Weights of a small audio captioner: encoder depths [3, 6, 6], batches of 64.
Rows from block 9 of the audio encoder of a small audio captioner, named by matrix and row number. Rows with one number belong to one neuron. Each number is 200 + 40 x the weight over its row's rms, rounded and kept within 0 to 999. All counts start at 0.
After each neuron's rows are labels from the 100 clips, of 14976, where the neuron reaches its highest value: "peak in band" is the frequency band that holds the peak. Only what is clearly more common there than usual is listed. The data: single notes of musical instruments (NSynth).
# fc1: MLP up (encoder.blocks.9.mlp.fc1.weight, 1280x320), inputs 0-159
# fc2: MLP down (encoder.blocks.9.mlp.fc2.weight, 320x1280, transposed), outputs 0-159

fc1.375,209,131,182,231,211,188,274,171,186,233,207,161,173,163,217,252,186,241,248,250,173,176,192,167,134,247,205,154,180,211,158,194,148,262,184,273,114,164,183,252,178,168,192,139,181,218,251,213,245,210,164,185,273,187,203,263,250,210,186,113,188,227,197,261,170,274,205,246,219,124,230,193,207,209,211,202,219,223,179,186,164,174,165,202,182,163,184,167,139,227,238,182,137,228,198,233,233,231,186,175,205,219,85,158,241,290,181,214,169,213,249,100,253,298,206,198,164,186,234,233,138,221,288,137,195,169,175,144,194,197,192,240,301,162,230,209,224,200,120,183,179,242,239,176,228,164,165,215,152,177,178,229,155,220,197,234,208,178,259,203
fc2.375,193,178,223,185,151,238,180,194,219,208,217,145,170,204,236,281,175,143,198,122,217,189,233,294,213,268,190,184,156,257,186,161,253,161,181,228,184,93,167,130,226,217,97,216,249,228,228,181,192,182,193,198,238,145,178,181,205,188,136,137,154,267,256,234,222,240,230,262,194,243,238,203,171,187,227,137,191,244,220,217,210,226,159,214,226,212,303,204,162,237,214,147,241,201,239,200,224,244,125,150,205,239,203,196,175,271,244,168,235,198,251,282,227,280,175,196,246,211,224,154,199,225,197,261,196,186,137,221,165,181,266,178,154,171,183,212,243,199,167,199,211,204,249,158,168,183,205,136,172,202,178,200,184,138,172,159,163,189,189,228
peak in band: 4000 to 8000 Hz

fc1.61,235,202,208,246,264,177,167,205,192,165,202,126,174,238,192,200,180,205,218,153,197,216,288,249,165,178,259,184,225,253,202,205,210,221,209,138,218,209,214,229,210,171,107,141,278,196,283,189,139,112,235,158,189,205,116,251,213,141,260,236,153,189,229,177,193,176,214,225,173,182,175,148,232,137,259,189,160,248,240,200,194,107,243,108,139,164,217,223,153,246,179,160,191,171,143,221,230,209,245,207,260,309,263,251,161,258,251,253,138,206,201,132,165,272,201,163,217,208,166,276,175,141,295,155,181,228,195,161,217,206,245,201,217,220,178,211,192,294,186,153,177,234,240,218,223,224,207,227,166,233,184,221,159,162,158,222,210,225,189,206
fc2.61,219,252,154,266,245,195,201,183,207,244,245,204,214,183,153,224,126,276,243,256,262,236,148,183,136,166,188,197,118,183,305,210,249,163,135,295,163,169,162,253,83,123,222,277,199,212,130,227,170,215,239,222,221,226,117,198,220,184,157,199,292,228,201,215,185,160,162,199,202,175,192,249,191,255,152,228,253,193,219,187,156,148,163,180,193,205,146,225,198,187,166,218,141,232,156,185,212,127,234,192,193,162,214,165,201,171,223,181,159,148,221,180,183,175,178,297,197,255,175,221,200,199,195,203,142,201,161,184,212,119,136,203,180,254,232,212,146,167,223,193,110,252,208,162,201,181,199,205,232,183,220,146,200,203,219,171,179,209,196,161
peak in band: 4000 to 8000 Hz

fc1.678,172,286,107,247,203,121,167,222,167,147,277,153,207,214,276,189,277,220,185,228,186,180,230,220,203,175,141,219,218,206,186,181,208,258,155,188,190,262,152,190,218,195,158,196,231,242,249,107,237,146,185,209,157,262,181,183,218,219,141,171,182,241,172,173,160,215,259,261,245,218,154,178,197,146,229,232,159,197,225,248,212,195,209,201,127,119,235,215,132,279,152,176,206,289,234,187,148,217,208,210,228,225,186,228,165,240,194,202,203,188,203,172,176,199,210,150,212,219,146,172,195,141,239,171,206,265,211,170,245,206,168,71,226,212,146,217,233,212,124,250,148,200,300,177,246,207,151,250,140,229,99,281,215,204,195,206,149,225,206,182
fc2.678,189,226,186,125,273,218,199,205,206,175,234,140,203,242,304,210,221,177,200,278,258,151,181,182,168,227,231,236,168,175,139,214,225,126,211,230,193,171,179,207,200,205,165,171,183,217,192,187,100,229,226,194,186,114,179,225,240,212,144,193,152,225,244,292,228,190,176,179,169,159,206,195,216,176,76,212,171,272,169,171,233,237,149,165,177,208,174,237,123,239,213,206,263,180,307,285,179,240,129,125,272,144,242,206,206,257,184,236,194,205,151,200,174,167,199,176,177,196,219,207,248,250,215,210,220,204,169,228,204,263,170,245,206,289,231,186,244,257,162,205,222,196,232,169,288,198,217,287,221,213,170,215,203,204,173,288,129,170,164,196
peak in band: 250 to 500 Hz

fc1.763,223,182,253,223,193,192,215,148,224,216,258,136,209,232,231,195,183,188,279,223,167,204,214,219,203,206,263,326,155,150,179,188,218,137,222,152,183,290,190,252,246,208,245,138,232,235,214,222,202,162,141,213,237,156,244,205,266,144,165,206,214,163,217,200,225,213,246,191,172,215,176,211,207,128,207,267,135,182,239,230,172,161,246,189,223,169,178,201,239,315,158,251,173,137,198,165,256,212,272,214,195,191,106,119,250,190,205,244,132,178,219,182,156,248,252,226,192,132,180,210,217,177,198,148,176,173,251,182,179,206,212,280,234,161,147,264,212,211,162,184,235,202,189,226,215,195,169,263,178,237,165,228,155,198,243,221,135,177,233,194
fc2.763,246,150,256,148,194,186,196,248,223,173,204,183,217,150,224,185,283,165,121,173,215,87,297,204,198,203,216,217,255,314,189,230,125,227,228,201,200,189,227,235,171,213,174,89,171,93,236,97,243,200,148,274,197,244,197,291,149,241,212,226,198,115,166,218,189,224,213,254,211,210,158,151,172,142,210,142,214,143,164,183,202,175,237,196,256,167,204,250,221,231,232,205,154,255,228,198,153,251,264,218,237,132,198,255,180,226,176,118,243,176,188,266,177,214,207,158,217,226,89,230,232,191,249,144,195,189,241,254,198,129,231,263,146,134,165,219,189,181,210,161,258,232,214,222,175,124,224,168,205,168,190,202,214,224,259,197,206,228,138,236
peak in band: 2000 to 4000 Hz

fc1.284,198,178,224,186,170,205,227,221,206,170,189,192,150,250,179,129,189,186,247,169,254,275,216,162,237,256,268,241,158,268,226,189,246,225,227,192,230,161,196,190,187,247,196,161,193,212,198,218,235,211,248,125,277,242,227,150,275,190,208,225,183,276,214,217,224,199,216,231,189,148,206,190,309,222,222,224,194,285,203,158,164,151,263,156,210,193,242,204,181,233,164,199,258,119,221,143,196,155,250,181,232,193,284,225,237,199,215,146,134,151,255,160,216,206,187,202,246,224,241,217,183,167,197,238,205,178,204,196,232,175,132,248,212,220,184,237,245,164,206,257,155,254,223,182,197,292,140,229,161,200,163,184,181,205,239,301,224,169,188,119
fc2.284,152,133,232,236,113,252,224,100,197,189,206,175,147,230,223,205,213,171,201,262,171,163,158,188,220,155,102,233,229,281,162,150,175,220,245,257,162,192,257,206,197,212,188,201,216,198,294,233,169,236,209,145,134,219,208,146,232,189,215,236,226,260,190,160,149,246,224,220,277,279,183,145,151,235,187,177,213,200,233,261,123,178,235,148,246,204,222,188,216,175,125,186,183,251,233,222,236,213,172,167,233,198,197,198,267,199,191,179,183,165,222,229,215,205,185,161,279,249,217,163,203,156,199,214,204,222,203,208,135,182,275,206,161,150,184,213,156,220,158,164,205,195,131,160,129,149,179,151,262,137,277,181,79,239,211,223,188,139,263,225
peak in band: 2000 to 4000 Hz

fc1.447,185,189,182,144,157,213,182,235,221,165,213,156,244,244,134,130,189,183,143,190,185,197,213,206,207,234,162,103,216,181,200,204,239,234,186,214,149,220,196,180,249,246,208,151,226,201,216,201,184,244,205,152,188,254,162,140,128,255,185,203,238,206,203,255,235,207,176,170,206,196,151,180,275,275,210,230,153,154,139,180,187,202,211,227,163,216,209,181,247,278,228,258,189,198,163,235,200,162,255,161,137,129,147,206,154,194,95,117,167,193,203,205,252,181,229,258,188,144,206,243,216,188,224,152,128,174,210,241,179,212,242,171,186,198,204,280,193,216,175,169,187,229,145,233,253,245,204,222,182,154,272,184,225,167,185,211,189,191,229,242
fc2.447,196,204,169,196,183,216,169,183,153,190,194,177,207,260,130,256,176,257,293,272,226,225,192,186,242,154,197,204,172,227,217,229,233,174,197,244,178,170,201,225,210,180,167,249,210,200,214,200,209,186,185,189,220,235,201,153,264,150,230,197,267,229,171,226,205,171,152,223,221,303,214,112,246,299,178,262,297,188,178,196,167,246,135,185,185,205,209,150,136,156,150,136,209,154,172,221,161,189,147,199,198,182,146,226,227,185,162,332,186,198,184,127,199,196,240,229,194,225,268,195,213,245,131,247,211,157,207,232,181,200,192,205,227,185,149,170,222,256,184,207,162,167,135,192,181,184,194,221,213,141,252,144,108,230,199,251,210,148,232,197
peak in band: 250 to 500 Hz

fc1.22,132,139,173,261,176,178,197,232,193,177,201,175,159,223,157,221,257,220,249,213,168,239,248,185,230,257,210,245,170,229,182,172,247,258,235,175,210,218,249,195,172,235,164,124,195,166,238,162,174,162,253,188,258,239,182,294,222,201,162,204,210,216,192,176,225,289,214,188,130,184,203,230,172,186,162,208,202,190,181,198,165,212,237,226,261,169,179,144,190,299,146,242,204,136,213,142,239,184,268,204,173,235,184,221,196,168,153,178,188,160,256,209,219,187,200,235,226,199,185,176,140,248,234,123,200,190,194,200,258,195,166,217,241,191,195,191,216,239,247,197,192,259,194,224,191,213,79,310,184,309,157,243,144,221,248,225,255,192,170,200
fc2.22,251,177,242,222,115,217,248,158,168,208,175,192,183,122,191,213,246,163,168,272,109,149,204,206,211,202,175,250,176,256,201,226,209,184,173,242,152,227,263,179,192,204,142,241,180,118,243,109,253,153,178,193,169,195,188,233,252,172,168,201,231,204,233,257,187,178,213,174,240,238,144,130,186,269,170,159,142,153,264,173,174,152,242,154,248,245,220,175,226,237,200,174,200,211,252,219,59,264,177,245,192,149,165,195,194,181,185,145,216,191,209,276,234,162,164,187,230,211,180,233,219,109,248,200,172,230,126,252,187,124,199,203,156,121,201,243,196,135,255,209,219,227,205,236,119,180,194,220,303,157,185,193,155,177,226,203,201,210,167,189
peak in band: 1000 to 2000 Hz

fc1.732,175,187,136,260,286,167,168,123,149,161,195,210,220,174,224,234,222,171,200,185,277,310,234,219,247,212,233,153,168,208,209,204,168,253,106,201,126,225,216,123,203,215,154,219,154,231,231,247,130,154,182,176,221,156,200,165,170,217,156,160,195,209,137,243,191,189,210,272,304,237,189,244,215,128,282,260,163,234,184,166,227,169,161,134,199,148,254,137,150,167,142,222,166,227,144,232,248,280,246,251,237,188,209,180,194,171,147,216,235,147,268,240,160,236,143,199,230,180,200,234,161,175,210,106,190,151,160,187,224,235,208,273,201,157,151,173,169,201,219,185,188,218,178,204,190,182,206,227,142,219,198,242,163,175,219,281,202,145,127,202
fc2.732,210,172,148,241,154,257,190,190,247,250,204,208,236,142,179,157,159,233,279,168,165,214,122,258,237,136,188,212,224,162,202,190,151,260,188,163,243,198,204,165,141,146,218,190,164,262,225,261,241,209,157,198,208,200,215,87,226,118,165,264,277,220,243,180,190,219,191,146,226,186,257,233,163,217,215,254,246,201,262,176,137,169,190,159,201,177,194,200,239,121,152,215,234,161,213,146,224,204,210,175,156,257,207,176,174,186,259,218,252,253,140,202,154,174,164,144,178,262,311,176,208,171,171,190,204,191,227,167,131,204,168,109,223,211,165,212,197,215,219,206,145,205,141,195,134,220,171,233,202,223,228,125,177,145,173,128,239,137,150,232
peak in band: 250 to 500 Hz

fc1.394,219,202,219,290,231,207,224,252,233,159,259,191,221,231,160,168,161,171,177,297,109,201,198,222,261,176,288,297,202,262,161,193,233,327,202,201,174,199,240,199,171,215,249,155,198,174,211,156,207,168,218,195,173,236,143,114,234,202,203,202,195,197,190,165,127,192,238,204,189,149,210,229,191,186,153,208,166,306,201,189,189,196,221,192,212,199,215,234,253,241,197,148,247,111,225,231,156,160,192,186,180,150,163,178,201,176,178,224,173,170,182,181,206,186,266,170,184,241,183,191,222,201,191,182,191,231,231,168,142,168,204,184,186,205,180,230,187,211,197,148,194,233,202,193,204,172,227,157,134,207,208,220,207,184,190,227,260,282,191,204
fc2.394,206,234,230,154,282,235,185,191,135,215,188,220,151,209,151,187,209,180,176,179,181,194,182,222,233,214,163,230,189,220,142,218,244,230,218,217,197,153,139,221,180,274,163,212,245,230,244,162,167,163,264,213,193,196,259,111,148,168,249,195,158,156,281,205,180,214,245,223,213,228,183,201,188,187,218,172,222,166,187,162,115,217,207,224,145,116,177,256,143,234,125,155,158,230,128,177,218,186,141,210,227,160,231,200,73,183,165,182,239,161,209,238,187,218,253,180,155,191,175,236,266,243,267,250,167,232,180,178,141,235,142,261,202,198,209,230,154,186,240,225,155,209,216,219,244,198,165,129,202,267,142,203,158,157,248,172,170,147,171,200
peak in band: 1000 to 2000 Hz

fc1.391,207,239,192,203,163,113,230,209,288,189,171,112,192,191,208,146,232,191,206,250,223,229,193,253,154,246,164,214,187,143,219,186,276,287,193,164,220,227,208,178,241,186,164,207,209,209,179,126,157,129,196,169,196,277,221,306,252,157,245,266,228,204,263,252,146,221,173,232,205,85,261,169,211,169,210,211,224,216,195,158,250,182,163,161,198,194,207,226,255,179,193,185,245,234,177,249,297,158,255,211,254,250,247,191,127,199,233,122,201,178,103,222,236,223,191,181,136,186,321,240,180,190,201,195,234,167,181,181,259,168,208,155,154,318,155,210,258,229,198,240,141,184,227,187,246,153,222,253,221,199,179,214,201,162,234,212,272,269,231,106
fc2.391,230,124,232,237,194,226,175,221,268,244,238,188,212,138,197,219,220,198,227,281,233,200,210,213,137,176,216,192,108,188,176,218,255,213,230,210,119,154,219,234,222,188,142,214,167,200,149,244,194,206,239,213,264,136,213,227,248,212,132,199,191,163,177,236,213,238,175,199,150,162,167,207,201,235,166,196,192,281,271,255,198,246,190,107,265,261,241,226,171,208,239,164,219,226,186,219,159,235,211,161,235,196,170,169,112,229,227,183,219,185,206,260,182,150,217,203,181,207,263,179,212,127,149,187,156,195,208,258,206,266,208,240,217,207,252,265,173,208,165,210,270,183,152,150,202,153,269,237,270,176,236,205,177,190,197,148,262,165,193,247
peak in band: 1000 to 2000 Hz

fc1.315,214,178,186,223,222,149,190,221,203,150,206,232,251,214,118,204,203,156,223,175,188,240,257,274,200,184,292,242,235,212,230,211,228,261,224,145,258,195,212,196,203,213,232,141,162,247,211,161,195,222,162,65,154,177,176,78,228,184,180,219,183,217,188,204,153,129,234,210,227,175,153,179,250,287,182,201,225,247,163,211,200,242,233,193,174,177,201,279,190,259,222,210,168,172,207,202,146,230,197,239,242,143,216,242,242,241,210,248,162,168,233,235,201,172,168,215,266,196,231,185,195,226,171,180,197,167,233,186,165,206,243,151,192,191,208,257,264,253,177,218,175,293,104,196,166,299,223,161,183,172,243,226,172,192,230,215,230,281,261,95
fc2.315,181,248,178,199,311,213,253,218,164,219,151,239,210,191,93,241,232,168,195,160,198,191,216,201,278,217,167,196,187,229,155,146,244,205,282,130,190,184,236,182,184,203,176,198,200,193,252,252,216,192,196,185,170,196,212,167,210,198,241,276,223,160,228,193,166,188,204,173,217,275,204,241,247,207,197,206,191,171,204,177,169,139,256,192,192,174,187,230,196,177,202,170,215,224,156,97,256,143,187,222,280,271,217,214,182,241,103,260,157,265,200,179,289,208,270,170,186,157,172,168,264,224,231,238,194,194,218,210,260,245,195,207,204,214,80,127,181,203,188,173,146,216,207,154,288,215,199,177,221,239,214,264,142,156,224,206,227,145,266,196
peak in band: 1000 to 2000 Hz

fc1.522,210,282,232,158,243,180,189,196,221,233,238,189,167,181,153,194,163,146,297,156,232,189,210,242,169,193,226,219,166,147,193,234,161,189,110,229,160,222,190,193,206,194,172,213,235,167,223,284,290,176,155,257,186,186,223,218,245,174,227,279,242,220,270,199,151,209,170,188,235,182,204,223,211,164,225,174,227,229,194,140,215,191,99,88,161,149,252,192,163,177,218,177,169,260,206,269,194,170,267,169,196,162,230,181,236,188,200,149,164,163,193,187,131,265,193,133,158,147,220,224,150,216,223,144,228,201,129,202,173,153,232,280,222,174,171,246,257,217,197,201,157,193,228,224,194,181,243,119,133,185,217,144,132,211,196,235,193,223,121,220
fc2.522,190,194,208,174,153,170,243,185,167,320,157,240,197,205,221,191,202,170,210,269,188,262,172,220,247,315,182,167,168,244,225,268,170,189,216,196,215,147,263,197,210,184,221,184,163,184,237,179,237,215,176,246,215,94,248,201,233,189,182,154,182,173,185,271,203,195,227,220,227,126,194,209,211,163,233,215,187,217,208,193,183,269,171,128,195,176,218,199,250,116,138,183,272,213,229,169,233,193,182,180,121,244,162,193,249,230,269,173,237,294,173,157,166,133,265,250,149,194,201,193,147,200,195,194,185,148,212,160,176,225,162,187,233,200,208,215,263,184,205,218,165,216,174,165,233,244,144,212,201,197,159,226,230,186,151,196,234,208,158,201
peak in band: 1000 to 2000 Hz

fc1.279,155,190,169,195,224,254,195,199,203,190,175,186,114,170,223,175,293,206,135,161,277,187,194,194,224,144,122,200,177,64,218,203,216,264,143,224,170,265,205,173,252,226,209,202,200,197,185,199,210,182,189,121,206,252,167,233,123,227,180,298,212,208,233,208,137,173,163,222,160,147,230,212,175,164,238,196,180,251,200,246,242,235,206,114,172,154,185,195,201,161,191,218,167,230,120,190,211,216,245,190,150,176,256,193,186,139,229,224,221,186,230,171,185,188,129,161,246,158,187,144,219,233,168,221,169,242,187,140,187,165,202,162,98,213,186,184,166,198,195,191,216,189,179,181,149,163,288,110,258,144,240,204,221,249,202,171,256,237,240,206
fc2.279,177,271,170,222,127,195,215,119,238,238,198,160,197,256,195,173,190,223,127,163,158,162,179,191,242,259,263,240,235,225,191,234,162,173,219,153,232,289,256,276,231,254,215,205,226,187,222,139,149,132,143,195,122,251,238,218,169,281,193,187,211,213,178,258,258,172,145,250,167,270,162,210,214,231,207,197,184,183,115,196,167,259,187,274,173,248,237,142,196,234,225,200,145,186,216,221,208,235,157,271,215,196,155,253,250,167,189,265,137,201,272,184,283,156,200,241,196,154,185,279,205,189,245,181,213,174,236,205,241,239,261,252,262,219,181,182,232,131,190,161,209,141,165,224,203,190,162,171,199,210,210,203,179,293,191,221,142,199,182,185
peak in band: 1000 to 2000 Hz

fc1.750,154,145,243,264,209,202,289,228,210,180,192,300,199,201,287,293,201,122,172,210,239,300,274,197,161,194,169,210,199,166,197,147,173,255,192,172,206,269,194,118,134,160,167,195,170,196,196,182,189,162,188,161,176,231,166,240,208,158,184,196,246,252,172,156,157,164,161,216,233,240,226,237,193,138,206,236,234,292,218,176,204,214,171,109,239,90,188,221,105,224,164,194,197,175,221,216,229,218,217,256,326,257,217,196,187,171,125,221,130,166,223,218,217,282,172,130,209,149,155,241,174,179,215,176,226,202,124,168,312,156,193,208,224,236,212,175,201,293,257,161,162,232,211,193,167,209,184,232,213,186,169,218,221,210,193,147,202,179,180,223
fc2.750,192,201,174,218,173,232,175,228,216,265,169,192,215,149,199,131,196,177,211,121,224,171,216,268,229,184,220,87,247,210,245,202,170,195,150,252,209,255,192,184,190,178,140,169,202,226,172,214,217,198,228,183,90,240,188,159,200,145,235,263,342,238,239,181,232,170,244,163,187,217,195,217,175,152,187,164,195,213,263,192,174,155,227,209,164,169,230,162,236,215,183,206,207,146,228,238,193,233,153,226,137,140,191,175,210,177,225,174,146,225,180,187,194,190,159,240,133,165,137,192,171,177,169,232,172,247,163,229,219,121,219,263,231,178,226,250,203,211,204,138,151,167,182,186,140,201,218,173,256,198,238,187,154,183,248,146,254,293,172,144
peak in band: 250 to 500 Hz

fc1.206,259,213,232,239,113,203,178,231,159,181,235,191,222,209,179,164,211,132,154,235,148,159,143,162,215,247,199,137,226,160,200,226,185,230,203,217,220,276,203,241,143,221,142,189,232,159,267,276,210,136,203,185,185,209,187,237,213,237,201,205,205,142,199,221,167,221,323,276,132,187,168,249,194,211,243,173,219,194,241,176,227,202,268,193,77,223,224,123,193,290,161,157,174,161,227,217,243,218,123,201,184,250,104,202,206,270,210,229,192,176,209,212,247,215,196,151,193,192,163,184,160,138,184,145,132,129,236,191,174,198,228,191,176,252,169,238,128,204,199,233,173,239,159,194,241,145,162,215,208,224,224,185,228,130,164,239,200,257,255,215
fc2.206,222,208,281,189,170,222,156,128,204,249,182,179,185,154,195,267,172,179,224,208,248,166,159,253,155,188,170,237,219,207,141,213,153,174,198,163,207,118,194,150,211,210,214,181,222,210,162,157,257,145,205,232,214,200,121,277,132,201,110,150,202,195,226,254,271,242,166,244,177,129,182,221,128,272,251,159,251,180,120,225,201,199,196,244,253,225,288,216,237,217,155,238,154,233,242,234,172,174,175,240,220,171,148,223,174,175,245,167,253,199,248,272,194,162,175,182,288,186,236,154,159,245,240,134,164,228,202,223,161,129,144,217,174,166,250,186,197,233,207,181,199,228,265,265,187,211,217,237,189,178,232,130,162,201,197,147,184,182,163,218
peak in band: 4000 to 8000 Hz

fc1.748,99,222,193,178,222,248,147,206,213,170,254,188,228,197,219,132,175,208,197,205,226,201,250,197,101,206,192,198,175,205,232,176,226,277,216,97,205,236,150,212,217,179,157,179,181,284,175,122,187,240,186,90,192,204,200,285,211,167,175,164,237,213,227,259,195,200,201,198,213,211,188,150,191,168,237,266,205,199,177,141,285,147,233,159,95,148,174,228,101,311,130,211,248,230,146,215,218,205,197,253,185,224,154,189,167,229,165,178,177,190,153,238,223,240,192,243,154,213,257,156,201,227,205,185,149,164,154,233,167,192,181,163,121,186,153,182,248,226,247,248,182,163,241,167,243,230,190,239,261,177,195,215,132,135,201,222,195,170,173,137
fc2.748,180,207,150,204,214,268,172,163,142,238,242,263,255,169,210,199,238,237,228,235,148,206,243,202,236,186,206,188,177,192,213,158,260,206,207,247,141,220,193,203,183,165,216,258,203,201,138,158,186,124,230,125,175,145,263,223,230,179,236,201,249,223,198,230,195,164,260,192,233,277,198,257,215,166,170,175,252,228,194,178,211,234,171,198,177,183,201,240,177,228,134,216,202,208,221,217,155,178,185,161,200,161,126,239,195,226,156,235,118,139,172,174,208,130,219,256,135,139,223,173,162,218,204,300,215,242,157,233,198,169,213,243,200,297,212,218,187,172,189,219,188,208,211,135,141,198,183,257,248,173,224,186,185,196,250,216,166,214,221,158
peak in band: 2000 to 4000 Hz

fc1.246,239,224,159,184,173,189,232,143,204,137,159,186,173,253,210,228,212,192,181,215,215,193,151,171,222,176,208,234,167,206,106,186,205,194,133,173,240,312,177,191,207,218,114,151,213,228,217,135,218,193,192,124,286,245,156,147,208,173,212,171,217,224,195,209,128,282,204,294,246,136,188,212,221,193,296,249,157,186,186,166,268,183,184,203,156,164,197,216,183,234,179,206,152,211,150,192,298,251,255,170,180,208,175,196,236,197,185,231,189,137,186,120,209,258,185,201,257,191,203,231,217,175,153,137,205,171,160,184,178,210,261,173,171,283,171,217,194,207,189,123,161,212,144,228,160,164,245,216,230,205,264,229,147,189,212,221,163,192,232,234
fc2.246,274,215,135,232,206,252,187,156,234,227,244,241,181,172,242,230,157,222,287,237,219,227,214,178,179,90,217,174,153,226,222,156,195,182,202,152,176,207,210,164,126,105,239,196,271,176,237,253,203,184,160,245,270,196,144,171,146,153,175,178,286,133,179,196,195,285,227,251,221,160,202,180,118,271,147,214,225,200,136,193,168,162,180,209,221,196,207,201,181,150,190,239,143,102,204,188,199,235,240,178,188,158,153,215,237,243,188,172,210,227,167,156,194,216,217,191,180,212,190,186,226,254,249,188,151,120,226,155,223,255,184,224,255,178,232,160,170,239,175,89,210,181,181,247,277,266,261,223,165,180,234,183,166,197,209,239,138,183,148,153
peak in band: 1000 to 2000 Hz